From a checkpoint of a small sound classifier.
Training: soap at rate 0.0027, 5800 steps, batches of 384, held-out accuracy 54%.
Data: trained on acted Russian speech (Dusha), 26041 training examples, 85.5 epochs.
Rows from block 7 of a small sound classifier, named by matrix and row number. Rows with one number belong to one channel. Each number is 500 + 40 x the weight over its row's rms, rounded and kept within 0 to 999. All counts start at 0. Numbers have three digits each.
After each channel's rows are labels from the 100 clips, of 14848, where the channel reaches its highest value: "responds to" is what is common among them. Only what is clearly more common there than usual is listed. The data: acted Russian speech (Dusha).
# convs0: first width-5 conv, stride 2 (model.blocks.7.convs.0.weight, 288x192x5, each kernel summed), inputs 64-127
# convs1: second width-5 conv (model.blocks.7.convs.1.weight, 288x288x5, transposed, each kernel summed), outputs 58-115

convs0.82:480437379479465523482470581533537468506505475521492518501525481450519494548535501511488533524514535498513505511581502485535511606532482548528503547506513524564479468538426477483588475507594530
convs1.82:482463493565524522489481517537486563484475482528531579509532503577455494516460564549496472561509535476580538459561532470471468452535435442485511534490583462442511570484519487
responds to: emotion: angry

convs0.114:463474448563528467516451435503482489539491585463515522529564508577544522473509514542472492470515499468585472450442502542506450509506529470490502522528552456519526536506437434472468557500444519
convs1.114:530547469518504465559530545559553567471569489482515476508519517454533476525467548443479526404511550418490521549460523496468488549528544488519533481435442460460439524494550538
responds to: emotion: positive

convs0.65:515487426551502438459456543454398584491458541511487601498471502521540490466506508570448499493529490476488465506443496503513477544470494493550480485487502503463512528431516513511489536486474436
convs1.65:429467441469470436475544447530507447465506565426466490511543521528484450437459500497474552508477552485479492533486467462512566531455476472543503440540567509389539488517512482
responds to: emotion: positive

convs0.23:471506501465461471493544487501540528495515514523571512472501511443553460471504470485534462423534529526427586471514497495502556451473430461459437485508428540522461590428452489469531501488543485
convs1.23:501550420500442528481525451511486497437498623564506570532501483489488501491478515481502462453467555546477435473549465454522469402518479492467558427570478524541463494451497543
responds to: emotion: positive

convs0.175:502508495529514570382490557488474499516447479505529531520471597433514532512522494535502434563509494546488492464546468551521453515521519518505493482525462552450465542452515433505582569513426451
convs1.175:435525531494548538451427498504536494494458477523496459451491457515513469535530524530516499542544411514504507590550553523449514472477463515452462519490545480500421485432469416
responds to: emotion: angry

convs0.211:473551511469542456548458472485507506543470503457479505502562423523488499479471490506511455484466412500509497504498440508447453443465525554508518523526463489536548482546566452517509527502463461
convs1.211:546490493549555475477450443539579516568450437509509473496513463512406368511512497511522540438505537452461545497509516529493565524500480547534549475545416501518470491509525498
responds to: emotion: positive

convs0.54:534451505497512464450482455488509538561531442578493467565503507541442536566512485494549550569510533513489430427464516488493587492429526545500445603477515486516537487495537471503441501441499538
convs1.54:486498439516472517539489529487523438476537474515526507457505542431481548473511491577491522474550484500514563420535481457482425548523539519520577540452481494396447519389553502
responds to: emotion: positive

convs0.62:395478502523540514521433591601494550501537482475535490481551527479526533491480556516414497621480488551507484506540502505467536502479460563485483539598536508550445442542511571522570395474538555
convs1.62:468460459531560482564530486507414536520533483499512420550504472516488537431447502484419545586512489508438510487498510512387515499517498468481447485536576470469500578499472471
responds to: emotion: angry

convs0.152:500474523511512495492487451489458494492533452529517518506504546545474441493468553531571524526505478533482482469493443450561466587476512564494379515455453504479437508510542541475507537431553493
convs1.152:496513494473549460545502582525516514475525480527564519498436497465447450555498486538538492478497421478514496509458524561558473456546513520482494443439533504448482503468485530
responds to: emotion: angry

convs0.127:472390478509531489552509487509548517463559510494462447411508500484503548457526472485471561443531479483537464476507574606432510445434439555513567516569441525510498479475463510436508454472447412
convs1.127:512526515527552452490528531423496566544478460491527502482511449475547428439459503538505426479495529508540484498498488435447550445506546531508435574515554504536481470520446454
responds to: emotion: angry

convs0.140:579479468559541447469519455521566499449481470514508470528538485470492491447543547486533507508493462496507519485492472486504481563507508549456450498527433531508491491398448449469566443635618491
convs1.140:564511550455524526500469498505471528481542533501482417493561505484497495533487536475538496524461522488538549554540500528490498477512474508473431496529524493530498476448493542
responds to: emotion: angry

convs0.259:494457444533559505467448573475482601504542517524508487518527536556480470569478496496504436450500439460568526418482441485543543431486542500543459463462452477523538492538513457602493515463503435
convs1.259:536438503467498514547499473451517477473437504502487525502409494556499474421463507519495511475488482546520429511440519501533525512584630554443461431534522506513448511580496540
responds to: emotion: positive; emotion: angry

convs0.202:513501462516549557482439499496543555542448540592516471560549516512436478470467494540509545500521432480434547411473532479508478456518456510535528536518439467523525475452495524436526520478586481
convs1.202:491458442498512525591520462467546535533493455445456548481478421515421595489576453508503484500493512539494469527485491573531501472511526486533509473517447535450394475466519543
responds to: emotion: angry

convs0.207:486481541460481529490508381465450512471526497493572482455505509549453485494487453520539530537445474479514483526501450498536443500438489507502467470461452478474562470549482474482495530502524476
convs1.207:508511542529488433489488482425503502589564625437522523511442505424464490524565590483471478464475467507388455499540565413520452505466498496440501483544545422532527543458548462
responds to: emotion: angry

convs0.50:513510510496483480464527487465501533435497508441430385483541587502479544482542521479528583518498539483553480471451462506482494532451463484488490460525450487483530530489509526505381508528483556
convs1.50:449378511434529507477572522507567419439478469485543538509529530496470423544509513552494551454534514497473482423533452543511498447500491467538606514446507456527585497549534478
responds to: emotion: positive; emotion: angry

convs0.0:469531583520468512503506496448531491517549543480520588472482514442481515495490545484461649504504537467565453535481504477482534504547474517503480489461397457502439531559531510487500506529467472
convs1.0:602522528518477528493492449422522597525546505479452446519424526491497483453487471486512482472457487482480545511583488567504496459501462517508534471508471545464441511418502526
responds to: emotion: positive; emotion: angry

convs0.282:508418508474474516498564443465426468550422520493501507466473428570482445517533467554536518468525474432488461513532487524506444462464500556430412506407464545464485468468498530504480442441527539
convs1.282:565431479502475490518475479502453438521592529556504494552533523467529536538505393431500527533434449527452501508428473422540504580502480487520473524525452497525501498477504463
responds to: emotion: angry

convs0.168:454532498419479522500526500468503503431497456529509502505504541530522481575522508434523499536542515498545527526470493443411485476578520484474538456496431453520431466476503533568472504540531513
convs1.168:540544463513486474515543495469537543441540373514491530543527520515517469557562489518540576517444491531515490503458552485549515457492565494527403549443520573487528475547513495
responds to: emotion: positive; emotion: angry

convs0.90:511434552511485445552481534467461464529461471445570501538582502533499518521508477515470538434530492489470466513465557491564524524454540536514498522443509439537489554500491528541494542463496515
convs1.90:484550572507420531484483545489502462448519545482513522527476545445534506533461578455571444430443474559453544582497485447462530560518562491500440499510494444503499518452544489
responds to: emotion: positive

convs0.232:485511509456506578489457548585484498521558513517517429462485594453491493457521532488501470495551497536535456459471518411463492498484480560499466506506568534514457436536495558451502515461510444
convs1.232:483482461508484552506557540481534521498455544519475495528464515498479569472570503548506461524501527491527529507544506478476523516421488482498449450398514532447568454551485488
responds to: emotion: positive

convs0.249:480501424474489535524474519486430506511517527468493516497521544526466562495493494487530436549523434514510478511482495528460473478543561545501552478486473450497558601523442369489511473519562494
convs1.249:482535522510481517458484474429552504456495470547501492461523488489532401554494517539499440499532523462464457524476525503467555538417507485521470476610480482551504436464497447
responds to: emotion: positive; emotion: angry

convs0.103:471471563493502501555553540502503564508463450603528439525525479497459483387485481508492489545490482502546549480479552483500458483524558545515447499490498509480397541523481413530513452481488530
convs1.103:521519494512520496497498518455495443467541456540464534431509530447495512542530470520508490465542578513494510563525491507493501466579559504529545531452500540453421572539447493
responds to: emotion: positive

convs0.214:584489423490543521507541509415452460477491482420533556454465556467503520524482532556515477551518519493516467507484591493511544518510471506485518441508449538472462448450436444549425470527531527
convs1.214:522490514423513482484448502465481544419512572514511505549447481462423486533378485492454449459480457515530497608467537558460546501586504504440458500469527456466519449471467518
responds to: emotion: angry

convs0.21:564513448558515441493468541504431532450459509449489439536511504502516490466480526480457462473490515523486501569552547517500511540470548447540601449562509549492540484548573499450551432434455504
convs1.21:471524500508497535438509476477477445473513548511500529530502504477489484475570504506548496469521515541444522475513567507495505482541479497552509459525474582484541492521522607
responds to: emotion: positive; emotion: angry

convs0.94:504500455447511495537500481462493525531536423532518496485567518479470504474415509489518504499511473608472521490472447511427522525451509479423433498513487520498534489484426474516520527447570526
convs1.94:461534490429450465545498477555549494518556501527495495519466533465469487503539492505537429438478486521452509499480589543518545536576470554522595503533540447485471514508506432
responds to: emotion: angry

convs0.163:521523441476496430468490413487500526528469442514525430571539504503497548518481455466545438548554469531503478491459438519525460507472522496428509532551500527477468508537554450444456514503508460
convs1.163:529497420514536560534516563567476462457499532518484566479495536558516428491508574511496477517464501490543559492545439525525500465421493430592531475547544455552492511556481516
responds to: emotion: angry; emotion: positive

convs0.180:486452525508540459456510531488566444523489499452490582473436492527469582449563456478510510464487611504489518481548479492582494523484506489459456483582523512450428495551460462470494496517486501
convs1.180:477500521484514501473552461361517585475503513434537459536476474512472521459544587476541475447508520458568511502564474424483506547517460461506449521585462493575460536499478481
responds to: emotion: positive

convs0.208:493425480454462470508444538491537459440549583502547456470522521499550510411512506509466574513532467510484460501499438532543478503451450533476517484460552492490544471526493459475503475456440502
convs1.208:488535513488468527494462490495461507513430558457490449532473476443518532485511521502471475566471527471461494475406413486493526488537503496428564505534522580475441514410542467
responds to: emotion: positive

convs0.260:559537519506553436448576567507445521475425481498484442489464542440492527581496516405492400474490480465534480450449484457487522550484526521467534471517435477568493502515453506482450480448432384
convs1.260:507538425542542490513441450570434486475543493555518471523486460553427562451581473479425558497509503528529450503481506509539459477487518485521490495535508509467470517495522494
responds to: emotion: angry

convs0.40:532567491492497509533468535462510455561568587469451497578557479554541582459477477514523520527533451503453498412474457475556469522572530502569468582551497538496483460493493465498558463496472410
convs1.40:504532446507521521514542489592477520505444504525483434530532480562489483521447528584463504473441534558569409463541510508471521493466515521450471504548413495541526454550513513
responds to: emotion: angry

convs0.109:447460513469494576497453458554440409493466475468479605435439517546457467553508456530393454542504443544531486487447431536561440457447482454485567475516487523538476528475513494514513506480510443
convs1.109:543524525551512546553512455555469537486580485429527465523516516548517477471508508505436566406492561502457472537543482538534522544548497495530545472492479440517478555437481493
responds to: emotion: positive

convs0.46:519468472526496520490460531448538444479462533557497430504504579482539435501556495515554544525518502507525465521559461473571524449462542466479482489458424484543527491501513466545515519565523581
convs1.46:526529472509493567558555560473544519503512509498490492553456512447511456482450499512479542496553573503438514491493511550555530467623440488509497532533478496502506454546523462
responds to: emotion: positive; emotion: angry

convs0.60:505465469536435545469524496508500537495490439400526563522535466534445542474502465521453571466490549517495516525520483512532485501530538543467489519467544526375557463444555443552519501517417519
convs1.60:520419557415536451540552539495509547552541452516508526479486528504544486539489507453567506532514501516500555461606480473566459445494525565541521541496434562536537477477516458
responds to: emotion: positive; emotion: angry

convs0.149:517483474470541490505441582501482488518550447481533486504493505542479550469445481500502530470555447493532500479432505535473522441569483497490496557462527467491523454491499515468478475528472490
convs1.149:533511472466470439462552423395505461464508464521522481506492422525463545441519433461480444504507508473525488580537491476508457502438549471505520525546392522474454464467500509
responds to: emotion: angry

convs0.71:423481507507529448425498455511509552563471518505498576496452514507437487535566503522513461453552545528446457526485440460529553448535450581472459481572515470529544473523506460409514528474429546
convs1.71:423550427528582432543483478481551537466471471466506476511519451465519567502527442435538429544438604511452574531556517486505511491463480548501602541603513480440503529538512480
responds to: emotion: angry

convs0.97:524507433462519549503530418464502483551507536588442500540537493414588487454478485511517446496501500499475477496529509505553434469514500569586523478549528542460489568525439452456592446465470536
convs1.97:449524540527499496493510546473371534542465476466505539472474555498443443458507523528520455511512465502489507508533605468564497546521525512417503507533549576483560486593516542
responds to: emotion: positive

convs0.115:527479493581513526535584497494456491443398479494471483425522497476544548485486432555461476531473544525494494492525499482441469447477493431523512548475431533552470470541421482464489488493435462
convs1.115:561500429556487495493465535464597474500540523453503497536468485542522469487421529453444504485563500464534550446462499492448496512507533562486509568456507470453466532415503440
responds to: emotion: angry

convs0.131:467541528530485478493499422530523474579461534510527505442490532491582496465474551441441552495505464508516538591477482496495491564491492472522484506403500524508477540467521543506472489425434499
convs1.131:481493502456568481535520442562473495473495489506538517497534543452502450523493428499507436544502611467553535593500470533544460467491501522555520514570426555482447487489458557
responds to: emotion: angry

convs0.38:504423515453468532428518542474507479503442449504551453441518524503512516561440531476500542455495508527445514525511424533553437492444495609460526514421457473525479537546441489450489570576545485
convs1.38:435501527483467590484510491524457539514456487537477422517489470455503486481549515444408538557499531532526521455477563527506506463428439514465503392461481454465551472458508502
responds to: emotion: angry

convs0.235:527528548540519543537566574554528548502583545505493517460526560552542548490536455472582434493500597543500545484521576480581526463468508509499459483485469477524528492482533464482508494519552485
convs1.235:626510564522492497514478480510493504485438484477444578497598467501489539511627546479489562516448552499447490550541542456525509511488486501505492477450514494521486483460530475
responds to: emotion: positive; emotion: angry

convs0.151:474447508512513517522564439428535533460492480480564545505500590514483518579503553522566516499466520493565559478463490447507558493507461434530477418484522541508548470509466429539552480500420440
convs1.151:491547479527523506422553444525494465450418527471484535514496472509549400522467539517535458472537486517620433498500493496526425443448518481483529535568456505505462485475510512
responds to: emotion: angry

convs0.231:501475436443435553536509553492512531492477539516501524494492526518534514474530483495478486476499548564481479487527517522597512463501500479492517513510539479551551465568394515469561493552543517
convs1.231:440486506468479522509504443486438464476459571558525496515492411487531506453524564415459529520504468480473500467526461538463501517520555477491522427506473489517487494432450496
responds to: emotion: positive

convs0.272:517541493527591466509459486476505479556491522456473448437497550540462516529502485489463504562475516502483528449530497395396473447463459442466503469523480447512433547502515537520424416541476567
convs1.272:561440543518470492540400470487469482511505435466479517475474517489472548517541469523561489521498537459476505547512507493506475480534596456514501512461474519526368445489491462
responds to: emotion: positive

convs0.147:519541472478558468540502488463500534560455559535536464548547436519487459546446496521486494488511442540502519444461486539489471504462483466506548508618465561512486489470501495473532524538514415
convs1.147:478508544512440482459484480530511529466506484459410487549535399518521493521461456577477542507528458509453475509505517506570532570455536471559452517525587513510497482521510463
responds to: emotion: positive

convs0.285:536404460594492489465497456464482517444490516468472526508544523543514504512533463520498466542501567516540505505540392532452504472527470502502496459509554462503531537453495380476480468451496502
convs1.285:499475522530484495456522484475450561480579494510523496509492524503495566544466464462464437540499519533485608385463455523534527500499519495558488439521464452490466487511497488
responds to: emotion: positive

convs0.56:457460459536567461488448474544526543582460513561477528460493516477490486461502465508501456539487468516544499502482457424483480506440462511439578481411515417421510490455492547515502560532512507
convs1.56:511484498431569426524496530543474542477538522472509506481493521478502445461507399514479503508400498486563525404450485464557494440425537522482550427509476531463525511504535522
responds to: emotion: positive; emotion: angry

convs0.200:525531575455537407474512545457471525458472549538478481599518504446485454489512480460527498552456565475504536482538485502518403474484473493532520480438525459485545493499523469501452446499503421
convs1.200:578479556525488496488546516435552518478524516442446532585468484499448433441471510579541534527584459471433483475577491487484525466446540512574519478457512415467511534486503446
responds to: emotion: positive

convs0.225:459510582513526519548498453472531470502479520452512494459513480515493520440574493478553473517467515494521620424493471555552488528537474495488506510481525569497589439503465543495517496487579500
convs1.225:523553534490492517536451498497552486515427520457503523517519525502504548563462508487472446434519547454498483515477573573487543556520483495424551532413463495507480460522476429
responds to: emotion: positive

convs0.237:484493528432503501538519503494494501475470528469446504548556477535487503486555526508523472483477444516474413509511508485575451446512473543538466505485495574488445487516447464511418448477483458
convs1.237:578529546474463494409535495534480486514464522472538497470436500429538496516470509562448539527583509501471496573490463492412513491466526502480433494491476527514425506438478461
responds to: emotion: positive

convs0.141:454506493506539505530507529516475539551485559503499486558502530555471452577447535529489513418514523528548483556387565504545490527536454529490500502402490452512485434527462440517411501648454501
convs1.141:463437482506508483478502505423502473455499457463484453475495557540520495498468527511520472456472574478586458423511459533380593482519423482536439540450523482506606467469542466
responds to: emotion: positive; emotion: angry

convs0.240:533472500474493516504563486544519448493427536453451522513573501473446471509502517483459482475550512478454504533402610483448524509472474489478495486494491488487509475530431560532569513569561503
convs1.240:479506479468535503503503501492527434626492579484443505508529531481522489537465505530530485474498536497511499544514407576583432492417621514548605424577526550464519513546463469
responds to: emotion: positive; emotion: angry

convs0.179:491501536548538507524426552475489493562450547525534474459492547544391495488520452449487456467567556496559486557471402494519514510485467500518547513490517457492476523452551407512561461491565536
convs1.179:511431439506448473484503463408471483498540505487448567512500470520525477516473521515482535503490548454571521467441487576532482557530537462545466553460532439460538481481536458
responds to: emotion: positive; emotion: angry

convs0.284:501480541514512413516502530457464491476452505506467547534449502438508398483491567505504554560443551496465539522490455517482497398562562459480579442458564451473541435531460523521494507455524397
convs1.284:508528534569514477465451517485514545486494516507454530515540495508467533505496473480491562501520633521503533468423480509594484460489476468505478486397400528523492455472519495
responds to: emotion: positive; emotion: angry

convs0.10:515459535519485503548510483528535535450483500495505536487430479486485445498530477490440449502512510414420535472490483443563554446497531580486491489556462453517533539503479494502461500544494493
convs1.10:518465570497470530544557529500498440545549489520536536489509518508521458432520456492524475528540526468497516454538473445526520542512522552476463559549555477547521530481545470
responds to: emotion: positive

convs0.80:526474506523470569478503461483430503415457525509567602428474487474467475484495498484459426569406479486515543521483488515502489493546514520455550411433507472416417489512532552474458423505509554
convs1.80:491548507560490476471493534548505521494504501540477539472482486485521497461465547458441463516535472506446527496511566514474539453529543545538518553509553538511494487564518534
responds to: emotion: angry

convs0.130:525504512545474480447520492434432467522444469458485509540432405550493496455546492487539461493489543594471495539423483474549468502398529475447450522543530489556473486468502507430537486528510442
convs1.130:483532536486481479462512449475481500445552455508508517470484480555524509548505502455549539545480603502491439493512415548558510495477527543564559422529508430530484529467497564
responds to: emotion: positive

convs0.280:464461500513526510530524472539455561517581508482452532567372540459501467446455479555502538492452534525503474498527547538447533508487451508554496509514500492557498506559445540471475440537486446
convs1.280:509481502532503448512536565503592494457478508469528463473449574463436454497472503467531474573465526500495519461470493551475486500571524529505547476467428506517484551519523479
responds to: emotion: positive; emotion: angry

convs0.73:439503541448448468560485466528494542546419524547463441597443492470473509527498508501499423499503525496578512536501474454501517522448468492470506459494514400508525429447496491460534497497482424
convs1.73:488515486504470478449469488356493539432456552456535472506560454504510579512592451487457426585535475483572453488549479473452535548453492474465493461521498482524546489480457458
responds to: emotion: angry; emotion: positive

convs0.188:499432573515408408447530442495415499518487454478514485459534560494519467457527509442543521497485512563487502448515515486528441557495477483480590530549519447485468514557502477436443436481529602
convs1.188:469529533447516451574438492560557486476489482529592514495492511446487536610508559475514480492453523512519471526532531407509533508494428516531480506582574506533593503502492438
responds to: emotion: positive

convs0.136:442529504523487442466518479454542472447488519532450469434556472542471465446518498517492467474500478468458542446496496455522510522471434489404513522478498462497524462483432469539486484479471531
convs1.136:488550542437423465507538497464445385540452473472515529537516456516530497518521428528532516477526527461546471521550431509589523519505550524541512513448518485472489551525464551
responds to: emotion: positive; emotion: angry

convs0.184:479463488504513504458401571489510505548414474464543560491519517515493528501544445531484556525520516457486520518465492441423479528455529493507523540530461545567548592537486510471500505447511526
convs1.184:477526510508538487521494452508567499610536428538504481411489518499475494487500499479505412514498576483536538552483460549478480469469452500543514527592504478512464540430491437
responds to: emotion: positive; emotion: angry