Rows from block 7 of a small sound classifier, named by matrix and row number. Rows with one number belong to one channel. Each number is 500 + 50 x the weight over its row's rms, rounded and kept within 0 to 999. All counts start at 0. Numbers have three digits each.
After each channel's rows are labels from the 100 clips, of 14848, where the channel reaches its highest value: "responds to" is what is common among them; "loudest band" is the band of the loudest frequency at the time of the peak. Only what is clearly more common there than usual is listed. The data: acted Russian speech (Dusha).
# convs0: first width-5 conv, stride 2 (model.blocks.7.convs.0.weight, 288x192x5, each kernel summed), inputs 64-127
# convs1: second width-5 conv (model.blocks.7.convs.1.weight, 288x288x5, transposed, each kernel summed), outputs 58-115

convs0.270:506517459417471494577455542392492415437492569451493519441437447485457462537473535443511448486442480410549481431462422468491462493462573480490468495477546484553480458468470480480536577473533481
convs1.270:549536497492529478502525556531520441485462521568461483534535463479526487511509539545478514482511472549413402426425463434527579539547499471529437454556496519478508491588485412
responds to: emotion: angry
loudest band: 500 to 1000 Hz

convs0.228:491504486400506447467545386517549434473541557439490524496490514451548481467515489530446421446508439501438487513502452435506482434472483553479522483443560527539530447586609461520420530446392564
convs1.228:532564573449540516459502470477555466494599533475441482474468468491458528553427502408514510450434518461569432435537547560540488522555533485493484561557523526423368497403566544
responds to: emotion: angry
loudest band: 500 to 1000 Hz

convs0.29:510472511518522396505466417463537489567443488540527509515455540585583461572615594458490532609476404462548456522525527419558454540538515462602399452413541518558443548438434410478500483513466547
convs1.29:489567495435511522491464549405517495525550405557513440551528528464518478464495466515541573502604385505518524484380509444517530503469504475446503458579482574463513447491491553
responds to: emotion: angry
loudest band: 500 to 1000 Hz

convs0.119:478464475378522427532469535439393510668470419509536504512483484450468519487476494479434439475509612490491464516427602559512479505454509440524516521489488465449512494445513477560573489480457511
convs1.119:521517527444549510585532487535334532488500520640549500555491571503453586448490430493493551545454521478478539496455566442581549547453433521374505464496435472497543506394470549
responds to: emotion: angry
loudest band: 500 to 1000 Hz

convs0.203:531505532551571485447497460514530462444579536489437424513466591567602582437483478496519468507478626523484512505452565441479558443436422429544529464493455450520538538510523562583519454436506528
convs1.203:509418517507563497545528570569550490584532430579501577513454578515435488572587531605442507446497508498487537501622540466566486496512535492560574506471491502500488505501456507
responds to: emotion: positive
loudest band: 500 to 1000 Hz

convs0.108:533475524401584582551634518517475557474493514506459521540517544495453546538483452496475499609576484472502484502512548471459441613523426497526494459428411509556471461444462510469615532517503503
convs1.108:564497468487430562516498580574485553508602461459489453470490450512539560490609441520611538485534554512475514455497509323491507538535502543572509554488543496428486506533520412
responds to: emotion: angry; emotion: positive
loudest band: 500 to 1000 Hz

convs0.132:378522522636487501533495517538534489537464463481451505438494474461471436447543482528469609471541518517361437413575481461422509482527544467464566498486581499505525520545535522471429472504476524
convs1.132:448563462529616494549548555538537545469514467482450501424447553472536428577413601554570481467594534506543451533553448561419453494485476462511609498543470511598607504473442561
responds to: emotion: angry
loudest band: 500 to 1000 Hz

convs0.84:462455516623524480478494540477454456568588504447451471537546656470472491507450547511580475484583513538546368484537541490572450441472484566479520451526514489438587478504518397598464516492539498
convs1.84:480571434476403552533511491511612546412530435492506536430468494472476587526452435467552523521488565520498552501397613612397569475492489458523547419462559572574457558527530417
responds to: emotion: positive; emotion: angry
loudest band: 500 to 1000 Hz

convs0.221:484522529564421587442568527510509478526476442582482551456520478493631576522436514557551571438581396455533598469487546444536492475396401508540457500475511503407473467630474474521488485454586475
convs1.221:478540559479450517505446619492497583462575484482524439459498628513536444585499482463557466495543445494427500537542499481442556474505523483513481516470528413521583494511436424
responds to: emotion: angry
loudest band: 500 to 1000 Hz

convs0.76:460519499482540478507432482439498491536537460470436483481561564613488451576470430494522595504404538547495573528515484476442445534427564511542469501500516547434535412548495357453576453472532512
convs1.76:570536495454481501563461422541534581444528477581629538384563521505572525486500538439458500452510480511488491529500524437461499480561563462502507370446575497490532509488446517
responds to: emotion: angry
loudest band: 500 to 1000 Hz

convs0.92:546489449571560497395403479458501497484441585577444518468515409490534425514481495533472498428422552557539496557468494462499411416540516519633453569490421432490565466549514509569405525571503522
convs1.92:519522522504506543487530512504410429426487373489469408497439533456548495430596465460455552590455440475506469427441428444479439506425590558494574448536446522462574541556415464
responds to: emotion: positive
loudest band: 500 to 1000 Hz

convs0.205:505424479529577461551466445497526442521402497524510533383501543543511441500541502573525493533546507468453443517548490539601537499488461453557465476504576503499421500563465390461500433564613551
convs1.205:555477511548554530531529480443461566425471534534441468429603474535497505528472521437500511468440666436487519491523534471532499605475476514367462512532549535494483550351468534
responds to: emotion: angry
loudest band: 500 to 1000 Hz

convs0.17:480447517518518480518464473465534572508552386514521486529453492455568498589491492532495514470486426502562454414563446471502511403536469413447434495502507494535609464517488508499612497590447509
convs1.17:501496589504583484462479512529447555475484381516576565566389560397490470527524487545385511422493401522549473513512519605497452501538418538460500612385574526520476555551529468
responds to: emotion: angry
loudest band: 500 to 1000 Hz

convs0.55:525533488531461497438480406470526569460540482372410508510556525491471567498512525453450466461451495476460442407494406457466620396567467559568519466524519490515440490541380527471451418479547435
convs1.55:568504429548595542491534553535422455448492430457410542422551433540476484467454590470456526616444541512506515489479494497505548509520546547543587531453480452528494487531545410
responds to: emotion: angry
loudest band: 500 to 1000 Hz

convs0.138:440449533580523462426554408533536442519459542488455480481412529483477561513523465503489480523520517507532506572507582516457463513538485551476522477516566428532507449511533592510464533481528464
convs1.138:470531560570535461605484537447444510472496466506514554362490395505569521531413523493544515530431508521490523523423456507492479436567415550470518640496500534501519559480584449
responds to: emotion: angry
loudest band: 500 to 1000 Hz

convs0.15:421565542461505365492504487432557490455505516449448474485435524457575478584523452470452490476415498538547471571467524475529518554585518525485432462461524493471535495500497461486451505487524430
convs1.15:500424495582386473480554528545436567539519471477448428486493416521595524487417527550440501578528392506491499474499490518554468553438583522613494596385450580500537533556497485
responds to: emotion: angry; emotion: positive
loudest band: 500 to 1000 Hz

convs0.255:463403624472450500533472447416533533519488466517437441495531534417452519469479520519571530444528485442473519461411551452494506494448589493549411489481489507467477543461621414539497471528451386
convs1.255:551467500442397551432549513423512553401506585500521473489444487509507567500468428425520459461565533516493550507610468429512472433524440519479614536469493540503612450519511569
responds to: emotion: angry
loudest band: 500 to 1000 Hz

convs0.111:445532509418574413535434538518496504523467535519528440425467473446592537520376464467487511476480414542525511477518419484501497476515530474552475456531449439495366536509531441441502476500572435
convs1.111:518515585415531472514540502495467493555569497540502471562532560513445497478548500537468479522515495483521479476419583497458487532471453526494495519553487493572559619464496528
responds to: emotion: angry
loudest band: 500 to 1000 Hz

convs0.128:428551417486472463423492449529432538518462443484462440393538504397522480564566553519522438425543462412506529476549548359579488469525511449520531527468503571523520465488491493545574561477467517
convs1.128:465614561528493505545554573495446489478517391567504482531552493476506547535501517485554420548573448549440597506502454462549522539469446561494430480442485476557524490522534479
responds to: emotion: angry
loudest band: 500 to 1000 Hz

convs0.281:547558582407492530512439551459571518547496415515451504483584478511476369548428488435531543431474445545534458480535483381493563436499518522455554520468569512490528532525479472508532539477633426
convs1.281:408569596482527437511407444429516524479519489572399451531525548471514517365478468500421396430583495533449520517488572450611513545501466486525470401448521564586448546467533536
responds to: emotion: angry
loudest band: 500 to 1000 Hz

convs0.213:503496451473454483510447566476479501416490511496496476549497516464555479486514529565484444554524397499500404547530483439429480498422458587528511470560494460515472466485469476514497402548585467
convs1.213:497480507393388502461544406494548451488527564527566433496472604462547548535552545516530477532561470550462541509494448477419476499504533506578490429547521542460442567412416442
responds to: emotion: positive
loudest band: 500 to 1000 Hz

convs0.124:522406464450435467503514538474551416449423438413563556448533508429486473512526532537537583495594353520443480416546455429492517572459428498447527524545468517531514476499538404401488529427517449
convs1.124:501523459469576515551529528495501506539528495499455517508453485480425501516517527521530455487671425476549507438438504442582529539455538396501429489569457447542521559552469428
responds to: emotion: angry
loudest band: 500 to 1000 Hz

convs0.43:506419463481441335483492511430499460575489447563505509512557610583447482496603542414539490495431437537533566463444585620461416525540512549446558539528443528476456487554561564535518566513524514
convs1.43:544510549546456533553569605513576580544502569461516536465511540411488413497546508560516450483466505540497526543470547478517570463484436496519427434464547460557536477498502515
responds to: emotion: angry
loudest band: 500 to 1000 Hz

convs0.125:540565529528553535466527441528402426528632529568550506574481515525567503490536457480435549460571493527446389587463539533452516469454480591512488536444471418425562487484518463510455523508414488
convs1.125:504440494555402481548567528528479416559562497401399553494474541436498495455496513506456543579521558543466578425585456429440528497483565576509454524398491558554486563456536524
responds to: emotion: positive; emotion: angry
loudest band: 500 to 1000 Hz

convs0.254:522481446540435512525451464476516493573506431463548524436438499512463423509505581467495553522550634495498399430487453544502516481437456474442444543502498480538517509461442520558448479502497612
convs1.254:464516412472551493594543540455482539491468480469468509539478534588456532512559461493440472546594451486492530480497434542510484481454475462493574429508488636512553635500617484
responds to: emotion: angry
loudest band: 500 to 1000 Hz

convs0.218:488422524541557343458483450496461373469558492415570506553565616466549467545427532504512495507521452470520429477570475425503631582428503543434404514470578533489492515368404428564420507503515424
convs1.218:453449572486494439502494574533531454495413444532473576515480477437546525474576454486485598549582430607595481494539486507435412453598610470485460544436487509571496462498532477
responds to: emotion: positive; emotion: angry
loudest band: 500 to 1000 Hz

convs0.126:457499492489432614494446434526487508549481520391488457512433554475395526529508434545512562565480508428537436556542556383483473533493460467438482494394499590519473517526507496452639399455584531
convs1.126:541462383476497501539433636592521470415539446504482530451424519506472558559510469539441422467482381503574471586504498473493427507461566436544491681419519508512487475573459465
responds to: emotion: angry
loudest band: 500 to 1000 Hz

convs0.118:558382544551546477504507441496484409486443503351467493615555477475552445432544518503463475491596470527480452429519552479498533462531486468535454499424547448538519485481480496465418545472560439
convs1.118:619479501445550439556488509438466502443432395523583512415456403437492520586441512470560573444531495472489464535486465496498530544464533535406482562483481495433477522367514519
responds to: emotion: angry
loudest band: 500 to 1000 Hz